python train.py --image_size=64 --tokenizer="word" --vocab_size=6471 --encoder_activation="gelu_tanh" --encoder_inner_norm=false --encoder_layers=12 --text_encoder_causal=false --text_encoder_width=128 --text_encoder_mlp_ratio=4 --lr=0.0053 --momentum=0.9 --weight_decay=0.0
Rows from block 5 of the image encoder, named by matrix and row number. Rows with one number belong to one neuron. Each number is 128 + 32 x the weight over its row's rms, rounded and kept within 0 to 255. All counts start at 0. Numbers have three digits each. After the name is the row's rms in percent of the matrix's.
# fc1: MLP up (encoder.blocks.5.mlp.fc1.weight, 2048x512), inputs 103-205
# fc2: MLP down (encoder.blocks.5.mlp.fc2.weight, 512x2048, transposed), outputs 103-205
fc1.1611 120:127148141152146197123166124133157098194159182116087084155157131121137140104162143104204129166065074090129175157133083108117113132120167115076089157149166142214108176146148135091125156146106141128124109119053095120132131151174128105145144137147105100184068135155132141130132104126089190187135141084130120159158
fc1.1612 074:108138202154059146104140090187192131142119153088115183111099098140128138116111076133134143098068159077130128139155112118150133070130172072146119141123126099135124122120049165131081157070140149155114114122134156113092142153162121115132202158158043184155145117084115165155075099117142066084142127133098109052170
fc1.1613 093:159180101143098097147116142088111100141140108109093132114179120143146113081158179187171141167099165192141138137110111117188084133136080104133070134116116117155078097099171153133160167119086116153127122160106118146139140150110082101112131128146150132086129082086157109156132065159125114123183187177136130139114
fc1.1614 054:112166160137124116129116077091141110182182138112105076091099141179084126148113136136097178099126155110116128063117138112141151175093146146099150111114151104083120134133127125150111191182097142128122196121122164117120147136095085112092153153077101146131097188103167100125105141179128112103225091133132066167166
fc1.1615 117:119168160128116141181149135103175161115106127072147143201205193093099183138206136041104195123171098121161069093126137191102152154183092084105121163155109086101105136042107110137136087144149115104032126106113181169136140103107101174095161055135142128120105192095124138119139078138156185132124125148154162157139
fc1.1616 095:138105183092111145105167056086117101139106168203136088101175073199070100148109127118091130145129084145154107121191125135121104183131101099096097129132156155162087120101171144109121075135178064154156131163178143140099171145127138143193124119134080127101102059095195093116180142151150198069115176122120076151133
fc1.1617 072:154160118142081122092115169111063124114102104174092145165099133126125187124076090136102105175135076042131166130095129177188109184109148161021169087100224199114164165142085157117142157075115070089116131124167118162147098089109128139179154132140175145155138100118137089106131106095161155139167117158079102117143
fc1.1618 111:132150082132130072082130169125092141125116106119141090155106156181162075092159136098136084119142128159101138081202174123126124110084129125058178120116169084119148089217172160156105192055120150069084152129142114168190135112219118075141140094103097097114081071210176148153082138132105118037058140161138155088149
fc1.1619 103:073099174145100110109091076154142145142091114075137160119089071199080154146119114148148126119128064137165073088124141091152166146159150096115124117112102131062101145105107107105112146108071095099113141167068162110076080105107180131141162171099137104192144154128178072163134095157155092097136096104137169150103
fc1.1620 089:140167173136097123134092164124093140085122183171143060111098114125159133093112124170106094127104082119134149119131178113146156173190124135127112144147106063101132164152102133149113157087103142072196162143143072175054103169138113102066092121155134120149173112173179121137118133119115158174151120221128104066117
fc1.1621 113:136164087134130122159159158133141155209115071113193204091091173064095107094124133089161130047163145069209141138186106141151129120096119084133133151162186132096083120104209128124134119096162148127136132139137139094108093103154099099147089166116128147182104147116073132177026041158143128126175137123180109141112
fc1.1622 130:105109101204087138107156101135083136114089069105112132099129153135165147155118107117085090072121087163108143093152111192139129071129180132096124140120176158115092109099180175147095160128159158126121139108155122091219124084146103074063157143117140156116156108108156102068130124119112154115125101169147105095131
fc1.1623 117:111141152121062147144165089130138055108080217081120091098115078062149119104145114074123082137134112117134115109076132152120102142166056126151194150143126114159116142091128139112135100125074081140112179130091078147093165140151107147122104109187119131088107113137124167128186110121130126161141117116162112181109
fc1.1624 066:183114109097113196126127155134124098059114111141149204140113159090095146057180171155115087149186132184108152131190152141104105088109104141130133104154137120213089144120119090125134118137160157102123086095134090116062129143135164088140098131143159130088181071115085139087142121095130135210139185115113092092134
fc1.1625 082:112180099134135163125133104129219156107124132079061112116130035160120114145094121120166130113135138177122079203114118124140107104145188074131157116114172084124144170097128154134128139142097152138138140138079154109104094154155173085168165184146168082080101104128085138084121150143134162151125158135147085099152
fc1.1626 111:090131132115179100109134159133151146102058112114120124106138077106175137133095088131141107166127103086113165095136153160164115131133152133157122150124106131126073111131178178110132160104133173144156096128180119075099122141157099129087126117137104089050137081138091128170098133132186089143123104170103082126163
fc1.1627 077:202125069132120146125132102134074114077197142126105112163112130079162091142149154158118134189106093168143195124135154108173080094149145154160117114119074114151112120119132140140127126094101149154165130095140080119070117101045087128145101121090081096148096126070137149083139086176100033137182191104179128105080
fc1.1628 093:112097127127187127158102150104145117126154120058125162145083104102156121110173130148102092112183129127170155119125171131155156086116073141130127115133095160117131071134126102154102203138113157137149147146065167159051175108186153070149160101144141126138209136125134120128117116104106083121171160130171132104147
fc1.1629 082:169145188149100176090118196118163124090087166149129128093125160128120112135128100104105154094122139108171119123144090067123200096138094073100102151118102128110121126143076133124169141081106085110097199138176169163101159146212129192101157123120138125058110105128091179194139104095111114082184148091161070145171
fc1.1630 103:145085101111115116177105149078193167145125116159111174144196138137100118114127185098115202159160131087089115181130126186064109132162159124110118154125139213122099137082148122140127078122191072146138180093139161079097182095171149096122089118098162126119099086152094146150158176136117131113083137195144124100133
fc1.1631 105:135177129128175110158107133083079152034142124113163151120118080084158129126087095091145161189150088119122168155156139117149143091085139183146144099119129118119173093192097106155136161094149132121110124141137150146103125110112055091180141134172200123088139139137135136104111090114138116137131083141117148078202
fc1.1632 082:166148127194118152169143126143156133134169123097169099069137152066201202163117133088121122172154121146090074083112126150108140092167147168084121109088148122117097109115108081117121129153098057165118161114230117174159163133149150157132102132150189121089151159129132101146160154147132100101156117154111123104167
fc1.1633 106:090149133144150122117115171128058197153107117116151161123083147068148101132135118188146157033144158147058117147104192173148109096146139145137104138128138092123141139153077112201088148173102098153095058067138114190116130161150155091171135164103115104067126114151127140118100160127152124117148143127129027122101
fc1.1634 128:132111139079162140089157098111143166113147208214067141148135102136141153157140044144117097107123098128135137125098193095089160155116080082103100104113111105143099162200130116070130084159132061172189155103136105107128174096113126057201122163049131120199134080185138103076095137166164103134158125059112089156127
fc1.1635 089:151139137171171160160130166082155124104123125159111139211124106161087128131177170148191138098099113134155098094105140133136150116162103145153070169145125166171091085184151166147177141147131121202104138080120142159178117161117149139086110114060105093086119086138095140096116094139146215175111172151127140156132
fc1.1636 127:106109121098091093175061138097076162116111143069135124046166110117096092088130118170159149123160166158119105172109117193123076185111129162192164139130138198135074145074108130118145099096097152102087152120116140109118117115143134184137170124129112116130172144163161120207069091145109169179156120109147170119183
fc1.1637 116:229167150163097168086185123104147097085183116114144163089144115120105149123120099111138150097130104109102147205060088112055168088143132143105083154137134075149153071085109143168168137133175139097100118121105116184158065146117124112046101138162170090102108084081154141089133148127144108126142135142044111053095
fc1.1638 103:135117129175115162139097112107139120142187058123114134160144112165112101139094144082108098152106125133140107062135130143100047089111136123112183134139139169158127137087157128153117156083112131145136188143133136103187133160063152092145120195171133103167075069147177116151165112084115126183162177142166161112099
fc1.1639 106:143160142101076140177138135103138133175119097111122084110101090110114162129162141125140119125156125187067076138103140165132134141150165085169169158145103141125092157097114080180119136155113093119177130132062142166084110118164082060123165094150124129162140139137126135138130075087139072183052103160137123186166
fc1.1640 097:142144132161188101124117090090078125093105125198113143042148101115164116094102089132139148133108124120142139142174075120082058155123157129151176143112089100070131131099186145132117144114081171075160149097143124089126158125124118128200174141066113117157118093108195109092132105131145188130126156080143063118199
fc2.1611 119:151086098057102157123149119160085137101174124129154108105101146121162108179108152121129138120094155107139072099123156123109120152135073104185150117166131130131074138090111152139115087066111099132144112080174131154103113111109149174104190151128129160112106168180076176153126090128139092175138114166070178062112
fc2.1612 071:148110137106137164110111108109101133103140138127036079143140153152147096112064088119126135095125126140123099087084087142137138100162094109135105147086151097187121171175147085089091160147159124125082126080065150059103135157088115142085067139132116094133104150132093140107108135097054146160144142106134114105116
fc2.1613 095:110131111148166166124147099197118168130135095159095100199096097123156145083143079149182153113133102100130161169187142215129152103147178139096158127139087155131166173076147113102143112126145130079139146170182100194098116102189152193111184105104068088159146119105177098143101153098127123150086151095137125139126
fc2.1614 054:139144074087156099100140159149052137150119104107156127134138114042179174152128131098174151135132161155143154131102073130086091060156107074148123141124130115145152016106156092066094153187177094166144165104138187182149117101122191134129088145171099120151145152119127108141184132156132078163080149119110131126125
fc2.1615 119:109085104162097125129108122146128142167190100118134089044124123181128133110136129145117110156124106133127075148140089082146036098106135181087068149129091119150247102143115167080173125166140114083187162122112125152125148203156149119119152147141160129117080140128118126160093138142152148121108118143114136079095
fc2.1616 096:121146100152135153148132120101106160124080083148130183147101202077126087110081124151122164092168080141122119141178057067100156127136209154156111146164145120111164119142149139089150131136109157112112145182111140104119151182136113133135094155122129117142162167164117161130114108138163040134101111133119186149156
fc2.1617 073:104094171134125098145139119100119157084184128139146114090149125151113170138070154047091122124158138100101048167109180147097126148153143131137156122132115151129092158094118115121094169223133138151105100137125163138086127166087103175141076092086099102169160140145144126105121168106126128115121145083087131112143
fc2.1618 112:083101197155169150082133106087183128105126094114129138125154141129142146182105166146106106156126096152144116132093164164129143139135102162064117103152123101076125086142122091138080077165145063140141131128109135085148107036074155154177136130130107070152152120134118069168109162126085095181127167115148164117074
fc2.1619 106:147155083158080129169161123144108092074073165109162150146170135074063160072149143120114082151185124152110161130121102127109116148144108107115121110176155118129122140107153089120109173167141130121138130098151114140125123153135057123179152175084164136108130130119121160089100113085116086084081136175089108102145
fc2.1620 088:111136120125110198048105082092125134095225175141070211148146128100148143112132163084093121116115140173090128114142157166140069125078102109158139175099164121119067146165121089093128104150138094155143114119102194099135151121077158177164093140144162137077151127129169113093097183134125094124150107072092141170071
fc2.1621 113:087103121130094182136179121147088135134122184187147145143130061101139114133088088119082097180077117146092201096143143117128079132099135102171128093145124120138157135156103175148146152132150173114087193110134096105096141130062142171146141154125105117116115148142121145140183153123150152170151155138089118144150
fc2.1622 128:051127086069139078110113121107118091091143097176103113165126103066108134052118113169188129057164111113148108126157089186090157086123071123147087118129142158103136186174126121141140150080116149120098111114151112102140159150138095148122141114115100107085094128104104109111089119154111110075123119132127175145124
fc2.1623 118:138156137096104113016153121138128169124155070098168144182121133165127109139119103158131110120123157157134124108162116102078111110057149134154050125110113130110134118198069088101153185101104105135114082093065113121155145139118096176157041155113139092113137144099131098089129103147127084128103117171145149104095
fc2.1624 065:116123102174130132158116126150124092148115098114112149084138152139136129127127159161159178164093113106110122100156124133101131152141118185175125133094130060080149080135140190116087096061134055098161159133085126177108112130109071180064105152148093109111128124107087106134074169113141039099184125136094138169083
fc2.1625 080:108092107126151152139103125132090110136100069089115149127135144099129115119181151150111125127107113099132105084139154097087113151115080129157145152024159136123108103176141098105131108086135161177119167150169131152141189085124110113149115119092159105152081110161192107111107110090175160161148146165160142179147
fc2.1626 110:072210123112108180122119129178130138130160171146140128200096128123142107105126130054115158131097170099144158087177145102111154129134079122162146093115168139077128119159089155132136100105163147116087078074107084118159087176177106157132137197146068204135174190076146149135128174107161151111136100142151132153149
fc2.1627 074:123175125129135110120126173175111072112126079120189149087111161125131117141148122073087191113107194122166109162100118079152156110158083086123122169114124164112114122113100175126046135068082095111130149139093183128150182153156141136120103103176155109092099131142144116131099167097129185143059166165118053112155
fc2.1628 094:123155104144109108145138172125106121152086111164151082126141125097140127135092141066130172139092092172108075105143115186127136122150127120069116193135116136172171202169121117025164132113096125192142145138149113147127116128131145188111173150173124133066136079160150163153132156175121208169109146079143128146115
fc2.1629 079:097107147172107053168124099104089119107149084138173150143094138033134141099132161197094128178121077148092088143140115124157111108119091130140132139116138152116182195186128171156142143160082188114117138119167084114164135147084223160192184087078134138119128102175179086115096143129100165151075118112117175067077
fc2.1630 102:112082139095125140112200061090090105164106196096096056106089121131160169141145166201135127127131101144111124155105146078109154151155128128140111130125179136126161135157111167105149187166107139121094122140083146116150122123089111157140117154093174097142198176170108138073198149151090125081127159122097127130154
fc2.1631 106:133118104189086106152161156102133134115082156101175151116146098142067096129037141079103163143114168109079084106070167110133122162116142112096117165153142192090119104107137090123138096111136151167115116165138140169094123115134115137111123127039073148130172165108183075155047122160117148139099147166098081106118
fc2.1632 079:087168107158057147142076119096150116122111122104079085097115120092108111155097155152086156128156159116109174169118137110111108123129120122121085125116151125180060090081122095039154050145117109131075156095099075074092156142080129110154144117132115146091148188139173153127144205131118098120133132128114123146108
fc2.1633 113:116099116137125133138176108134103136129106154147121137147123049101101128117162085133152155122056127122144118118085121118167144129088148138076106106192119118165070106087158136059179079156159140145172094115134137063087137105155113143137124147028099087116122172092135084082139103161123142153145135125089153093155
fc2.1634 131:114145104112160104086161138108158122118110103113169184114103105163110140084181183114197080142091099075173129132101090184120101170129183140132123150157158117146130100072175072112115150107089101115066099075097147086105152138178122131086141149137106133120084120082138158099078157113125155122082128153126114054096
fc2.1635 089:108114161089107105165062129164107168127124091117091033119095131089111187095124161094168129120153155089096076142127160097167097181126137105101095150102077090182162105086129171159102221165147108170144117106075140126106101090109106116167174134134153092160142190123150110132105159167105148099193068121054125147137
fc2.1636 117:118106142185135113126161114112103165131129122211188122126135101146087173141125141118139152120102172107147169067159175089141193138160134129169078134114128089121136128150158111146119111198166136106154150113218113173175127155114073108182091175109132113119097142084118140086159154122126110095123110137113106134110
fc2.1637 115:092163116122136106134134190126114110144135151132136115110161090167165141150134163204157065163107126119106107122124082154131141104112150101140140176121181080104152120095112133157142214140092127106100098185146072096142098092130094154163123198009119140061123123118145148142121098155132069133155103117147130123116
fc2.1638 093:110137120180119166114179118043102089095097139095155129086153124096152148127121101132153115129153153147125119126126145081145204142072105132108081111135145164113121101137069136145077139100101082117093101119087130099106127129170049141111109119151112114114192116152126154161109175119095119058136093079103117147235
fc2.1639 113:172108156113171118142151121186101168136145134021102107111110137120140163159105152124145159060113115109131176068127090127139106193163180136103113118073136145172130174128189092184108142108070125175145122156110091143054146143193076124128102138173134129108183126108128155065142136130159128074079155125127105107055
fc2.1640 099:200091046160107088116114124072120196165130093046063205101101127123133147164163131123131173118137126119189058142085160144122157133152126093123115150186135162183129100164162085089120160104159102155145089124126186149114167158132160156061064104166108136150151164056122096142167111158128099061154179117096166168092