Weights of a small contrastive image-text model: encoder width 512.
Rows from block 2 of the text encoder of a small contrastive image-text model, named by matrix and row number. Rows with one number belong to one neuron. Each number is 500 + 50 x the weight over its row's rms, rounded and kept within 0 to 999. All counts start at 0. Numbers have three digits each. After the name is the row's rms in percent of the matrix's.
After each neuron's rows are labels from the 100 texts, of 14976, where the neuron reaches its highest value: "fires on" is the input token at the peak. Only what is clearly more common there than usual is listed. The data: regions of photos with short descriptions (Visual Genome). In brackets: how many of the 100, against the usual share in percent.
# fc1: MLP up (text_encoder.blocks.2.mlp.fc1.weight, 512x128), inputs 0-127
# fc2: MLP down (text_encoder.blocks.2.mlp.fc2.weight, 128x512, transposed), outputs 0-127

fc1.308 130:548399433516525390456539420488489432454496537610522428451510518492480522545455536452525497442444488535466485418504491531545476581479476494477462473346442502478546557572564464523492418419473534555449499491577432483483505493561572499457459478602521471571543446535489496549477587470503539507507500527509505479499508564409484534578488530602536584514448520481452566442417462557472575456612
fc2.308 134:480540436541492421506523486504562543491533470522484528433485518456432463446417485470415529499499536440523470601545513535503509507501477432532370519529548493459541456499494481570344464555455505479503503463563434509489478404542492479540517536471440515596512521482519433541512575499492428507671489553503488448502519522549350595499504483519605517515628532484512510545477522403489472438476
fires on: "blue" (100 vs 0.7)

fc1.333 114:459528569461601550511504427562547497516484504483434493515479500501467478477506461419531527494624517540553501434470433506540547525499486498474560465554629580485456406623512526511501522475547515512496488576503543407626455479531481500424409441444422472538430565463498543452429490479503497515477436441508575567571499468551550484440474443461507521454571513430417620511449530408495457510516
fc2.333 123:539462508543543477451433461543484532479520485551544352506474428504582476455628430566477558506513494587398503604538528497417534483535509422531517517548556481452481439504509465600459572536472622479508509441506538454565462485503510486448437494502560498545562572472426551551512462519453396540592508521482481524481511554464494459507531482539407471488610463552536496534544475436473449393472
fires on: "cat" (49 vs 0.2); "." (35 vs 1.8); "window" (9 vs 0.2)

fc1.74 105:487440503437540478469531407427463542501551508473534521485580476455495500476451543534427519438546533471487565514503533501550443485522540361468461522479566471524564567381511441509411465554505472482569556565476557447555484503578476557501457496542545399514597523493508460520611590428506596466423490495482454533528495471451592538465456521436545437386477438544553462471444502549565573483548
fc2.74 126:534484496523429482556435486503463555550500487490560571476531536462428619488411488555369421506512476435479530453462500478497536510505450468460464481502508519513477471479563525558557468618451545435499450512335474443423556507514492557482498553518391510382587512426627592559485501492443555506477504492486480485526503579532619499487502529497534511534557459483573553503551495449510465476558
fires on: "the" (53 vs 5.1); "color" (32 vs 0.1); "sky" (8 vs 0.2)

fc1.382 062:521504495545466467455492514524559535464461480455402539573422443521463526442585510504552524499566457443447486547504418603457550397591557533475528567521472522452486493492537503419487474511516494439428494435547435470605481507454549562569520501514495525515509447523479452533487613521491449582611518535479525528566532514472541458527624593463434552501474440377450488486434499498496582391479
fc2.382 067:490521453474449572613500515480488514564544557485596478527503499490366520514441528550500500499506418479527502566450482483651460431418474493498454488510515443539509556494350513601460596510549516478523517503606533432490487516512453400417534465491498533551465553584518499518559485485509530493522474452443499497474513398519532570525452503509580463432503470529478590440454583534517513608559
fires on: "a" (49 vs 5.9); "vegetable" (8 vs 0)

fc1.252 099:475437451410442594529461536546495498411562476524545478595533494493512443557435490524600559552513468517419548574468363553516492394436455498515521535492502548537453395532534473494519518460522464553487486483508548567513504545460463580539391513422450554535577497483518512507557542502490554502480465607532409528593549471489543455475409491517523517517568430478566466503426437479513544587438
fc2.252 099:588451526529412402510438486521510492493522516425482511596514599472533481564516444490514453521492484475449510473458477452453493459495513533524468509419482507486510561525565474484385558471442506603516513553438458522526486574494572418468594567549590494478570631548472402409538540542469542472468512510471504500375527489530550530479527510504608474538598492520548453547522555404450534584530
fires on: "player" (17 vs 0.1); "baseball" (16 vs 0.1); "batter" (12 vs 0); "standing" (12 vs 0.2)

fc1.257 117:485519478533435603553669535517507506501516411496454428535547507557515506508520450467550468461498400504490514503580518410530474494591431476451471606538446429463489518559558518510418551523413488461484517502455579525453470459553560471482445527577484567516460549417527461516467475443480567430528467487530499473564491469416583486563570560525534490529410512490536417416433514437440459548558
fc2.257 108:449510496496557500500589512574498487469511504474487461441502571525372601525511471523514431528455535445561482517448501532518481553428536543570494513410567527528551503455469541434454488421566513475525519469312486460461453543501569573441494551571484544588436426457393544548574540502488486542423560514569472364424484521502526501472518515484557423457496524581494503488514491480459486553565
fires on: "a" (98 vs 5.9)

fc1.132 191:427515482551491571531554484493507474432484443411509522507447595490554522561424485428558487507470500466432583448524476518609382546486428478475511439547497492547518356438502494452561489489504480417451554472467526446468462523577583554408459517493432509585583524510488539531512550571540504469431532533489384500506502475522523504499454480514504508622523567579517449547591509467420578490462
fc2.132 184:518507589510505560523300483459470569504495518463506505576473475492485475630486451533492423501505505535409502419495505553452488521469494455498391480504522492488508445492450499619388494443449524470485486507566481478524395507485399505454564405523578502524583510597562456440485414489486450481516497475522500454583504504494503513491486501486474525505494503385509488559494497568517521653469
fires on: "player" (43 vs 0.1); "uniform" (16 vs 0); "batter" (14 vs 0); "pitcher" (8 vs 0)

fc1.399 141:489536470508467498459552445500520485481479473538445501504552476458560470494515445547508504457486451497487509609444499526568427461494462485499513532465521566457479446670547642436473551454460548462482493485496516394489465417519530506534438474477534583559486391495431416506523548608536504461467571498439629512441409469475487528525584520512485496484434490537526494504452490557577510658546
fc2.399 110:545570474496470531459539553508513463480516524534484489548517537501514486432600530438507483548546495585590541442475535513535556522481491549485463470557535507476488464486475479582556461371460646531544510549402450536568532514481422580497433399423485489494406523585470589623539513533513405548575512525457509409464512397481534476508494496468529431500396542432470428558511479516527500468483
fires on: "a" (89 vs 5.9); "this" (9 vs 0.4)

fc1.244 064:584427481470543459514483533528401451523502477515465443403498475557533510558402489552462495541459528555438546396508484471486531494483479521428461463421551519411495610475442456491450427552546522509521416543466562610545482424525477516502424539548466601531534533460474535511459517509522511491456522473522566582519616429489616513560428453471578532481520557466531455559499418471482546603543
fc2.244 061:498533535470522476604601494418533524523532392463481560467517528542611551490569479481448453440527524473517546537471433520438567451501378597537483501403485462473580490578460525485613419537485492562437475536438462491533542460468594475560557498455544492483506474487486528475526499521467483521477430388537506664456552394553493506506486471567533552555520507534464474490549544548500450474468
fires on: "<end>" (99 vs 13.8)

fc1.417 113:448616562429477537541575531488490552491504528449469471455507530397498539464468486565463454426439493527531398451460601502507499608509514479494455550497545528422529537531498494436583467516520470423469490443476558553565520495497519633473380448553473484496558438370502566471494482495560477545443512478479606498524472487536498564452516448493565508477428532485422499385499552594501539565499
fc2.417 098:472485489537450454502392415517509584504510501502487463514503551495485518489429485521477424530508491409472480627523431564560509514414477406476437524504565502561446387393519591466555467502494450503487557520490507559492495349464577535563531461507569439604490461515457423531543426481497510495459523455511560395461474543459507497492505536532582512545457484463473612588563519520545488577490
fires on: "the" (45 vs 5.1); "tennis" (20 vs 0.1); "green" (13 vs 0.6); "riding" (9 vs 0.1)

fc1.474 112:466458524546510512496501460495435556458533484522462519476511481513502422572551507516518494437453470486567575406476577513484540475369466531458555462541500492589500403406595484455516509561481459550539467529451596480640484550561531479537430538563482629497495509390460553493480599482476589502487464534528541530561452536467542470367488573507469487496474542452436458456498500428500404502514
fc2.474 105:504489471495454426509406421527464613558523531459582448505478489540462504536592494556630515526420449441358513504553494436434486531553532459484565502490445479437515532464535487434577563552487516506523505404488513509501387526516523450470467424540592426561581440533453452568547434468369551581492534491513505468505488553449507520537518450531510484456445545455476544519535456593533500500513
fires on: "bus" (46 vs 0.2); "elephant" (39 vs 0.2)

fc1.203 103:475506472483577482559533524465535527521531403480553502522526496561467489552420521534566508548454576528483426471522424424449547482554534510558459474529565497486508535569521536583434421509561473479606476523438560382573469489388514493295474427514464496428491446523475549567522562516526505403512487503448455524588485472418492454583483501575452510500547510440463477510496543485496518533568
fc2.203 105:528444621432566529530430467492508497505470419532465552401597503513539510531560582462590372404502502400526408568577522479475535528547450482522464538490505476532521443394507513548361423532521508493460511513479440454529513551455572507485464544492504551504573557502550460557547497447544554529484487481493518500453506488544445522563466538523513517546556549454515424531499507401501480356458
fires on: "cat" (73 vs 0.2); "sandwich" (7 vs 0)

fc1.499 145:517555522447509526469467496445549418505532563464568438463531430541450473494495536518500530491536493627522556382503520453504538429537513526546479501512486527459543503549531414351409431534550455468546518448443433623513471466590489455524440503525415483562481514540396431431424467596532546489476496507526553487535472568503542451438533477486447515564566578502513517434509554484517391557545
fc2.499 139:590484569522439601477412544476515442503496483504591437432521513522449462452550461562578464518516481591533546444410504484543530506470455447440491485475521496537475543473639508422480503433427546591480491499475541568472525476503521563496483453513497527632488511476515568565427453526438629559503503486468493570483546575482397505422442460456443565459409515530488479504451451595507475520537
fires on: "bus" (56 vs 0.2); "." (13 vs 1.8)

fc1.97 042:551480489521445346469548525474538483525585445465482522618585451519481494540377554478537514446485569420495590430570441472439507509513539486516456439427528500476519516542534412561472530589371428494509504518543504526451522419454518443494509500493487538591481444498559611509481594498484476529480482452494473609530572501484568536452493583483525493548504449446589538478540488455559537512499
fc2.97 046:493489523561512563507558518416527521478514509516453498440484516454460472504532469399435436530558484555523431544432617453575558442470455534471532491574496446470528492477418583451562436458587548497509582484599452402538477556561442395478506449470508492525421566479511572521515481457492518507570472523440507646410493447582525495507503464510612477493461444512468551441507564553485445567513
fires on: "<end>" (100 vs 13.8)

fc1.431 129:538485482472538498425511500489496574534493597401491559456571473526474468572441503586536437517533546535517493535462569466579530463495440527584500476527556470547460471492484503582526478451545420552440470543464553515586519606534558533399558510517449493548377488393461456545449507485409438551480530455452560540536499607489565447450500534492462468566464457469466457460359482590519485487530
fc2.431 139:497452503524558510482417476451498648515521513459446466419484455470537558480371480500653454484514493530419484365473527446441489506526496531446538484472512497541505441563564493599546472454419520584525512452420457490532455455468508574457472453517367528462518506421470536607528495527481573434639511435537468476577545471490521525495557519527465499495525487473500493518536535541527492560519
fires on: "bus" (51 vs 0.2); "broccoli" (23 vs 0.1); "windshield" (20 vs 0)

fc1.34 110:365561482537488488526500567590466540494451500533448434517516495508503574557473448567510531580442574546499514516485530575506425442585476569559510442459544568454535462466465594493409423544449390469475584537490514497490578564459578573511423535594499451503527543486467484444453513422498534476600502556439515467508424464471487525461487466436421570490518577492466509416426541556442500503505
fc2.34 108:516507429489553540534510487511518506448486436460420482432445515544432503442498600425422455543520512455585520505464587560537490469538541634556404510566455467464471494467552560485501508409516549476486511483443497501506470425534627465467521535502595477579363521506482447530481458543605595434525479475484463438439537455488386457452497489472503506426475495454546504505530509394559495510564
fires on: "blue" (77 vs 0.7)

fc1.487 119:460454405572542643481465494545478447418542645505478472465549466519460521408425488521583542478495571486499463530500571527437447561478516563502464517488455479512557447426508531508467472562461499483510443480593538429484510609586440461562504501496398470486517501498410507513414621427479480488472482508445549516567545520456534397508488541474521534563487500545551463510495503404586455497539
fc2.487 125:481500520492439502493324493443487413508473486505562448387497497503495525567446502573563459476470495720493486538418464483559485511473481395523469453529469468495511446499556543507416587489501502549490414545608542496497460454502599495486500453496474449498447529583489503572540428523533522524359499479525493479429505474460444477486519494500400447496470466544515562508513554486488510476528
fires on: "bus" (34 vs 0.2); "truck" (18 vs 0.1); "blue" (16 vs 0.7); "plane" (9 vs 0.1)

fc1.169 094:545533440443504438446507517483510462464509449481539507496481581584494464577559533476461523472417504522499415482536511500571503600421447507523471523368399414486567590515477459490492461435492524551416494499540467498487563505525477490452507518653421551567575430411463464589430502510498492451538539566435479479517501499543554575491487528531546614505419513455519513515469462610488555453557
fc2.169 100:551529435471480443488467490467545498457498460515517466501561471463463482489421455402390518472474525473477472580481472541632490498533464430514366491501543496466513453478507519555351498551533541561491469485653514497425526454536546495520543498477428485579458488481536423541498545498445392484591514526503536476437498489492383561482460514494530513557623489504537554479525585398531469491439
fires on: "blue" (99 vs 0.7)

fc1.341 076:588475471488509558527621530532517525480408398410475390505419476521552523489542593453464463523517513477487491583550487470595510549441555492542456548511514468530489547529557471565407413511475490468428499502580453439516488494521528493459435499454537545591532523445439465502444456462545595484501468516546524481560579467446549592482486503407456517602404503436455557511497445604489493564470
fc2.341 093:369468559467554488391515511519526513420445515381499456515531480501443619620472470465571498553512580504577519516440439502503517479509548536468506465451489466509494491453500519447530521473447444483563558475479501560506394486519483489359457570512416555421435445562508487523518525507381436520524491488535528442443496526528579524487533471463541560558520450498486594561438517396479528456558
fires on: "a" (79 vs 5.9); "." (15 vs 1.8)

fc1.109 141:465492560484543404494511452583534465515518531480491488386457545557600521493482517489482507469400501485534552447519506485539475433477478505464487573672444572484565528502530535574519512492537425438523519476525524528601532470478470452500423511468487535571472546424481438432497446467450420463503453514560496552510506489491578541433620566416515459577376505491582473564516471478516458504614
fc2.109 160:524496564485602443520566558521527440514514523469528559500504527525485485377462504451513489496493546480541469601505471505491495515524551592485607512533527489508479559473465496555548413592559538507499516466550494465559663388543581438496531430496470497413482539421341606384484494506448407508460475476489520467537508551483449519465435459516469524504424480453475564530476561461499473465512
fires on: "the" (47 vs 5.1); "this" (16 vs 0.4); "wall" (15 vs 0.3); "picture" (14 vs 0.1)

fc1.446 107:526484494459511468507571474492483473398533523557477477478512515571534556522477542441490405517525466504451436495466442476623484568593528477524451497452499577509529551558466385528471446397421475572383442486558519457500501463526498507482559459516524563430469479482474537567482444481477626517605441572515488544558519571512581519538462496394533457506524565527526515380473402483467499570556
fc2.446 105:572571519554570549485571501562532396537484498481554393438468492489507469473606465444573308496487549477487469530546534478524488541557484432505457422536527488515559519518502559509449551597454464472490615487433432497584497435480567555483501507517468446457489523546511424521531515530502499486462468532514487540480522585512498582527415494548606460472540496549443452544473509362460530551481
fires on: "blue" (54 vs 0.7); "the" (18 vs 5.1); "crust" (10 vs 0); "this" (8 vs 0.4)

fc1.130 093:496553524464568559551486475584438499491465433441461457490368534567499431469511579589445370446527462482410527455557541501387430417544546486419578575484426537500511519443426466484529478518517449488518444524509531511480513614493555502460411559420496486554529523587436498509589574503517550535501479488518518471455444514504525494494544500519559507493449514522523650451508493487504588502476
fc2.130 088:420495492512567460523540554489558583474553494496501427449527487539564419486509531470545340493474513384494472508435526485478539484536467518499503545524373446526550514551486467501381450466518482497454398500418582512539440465498482532589500435576557526585528538415399511473588461501587465514524446544568473513427418495513492485529511567506485524526557539482544522436471528503420485612479
fires on: "a" (50 vs 5.9); "playing" (17 vs 0.1)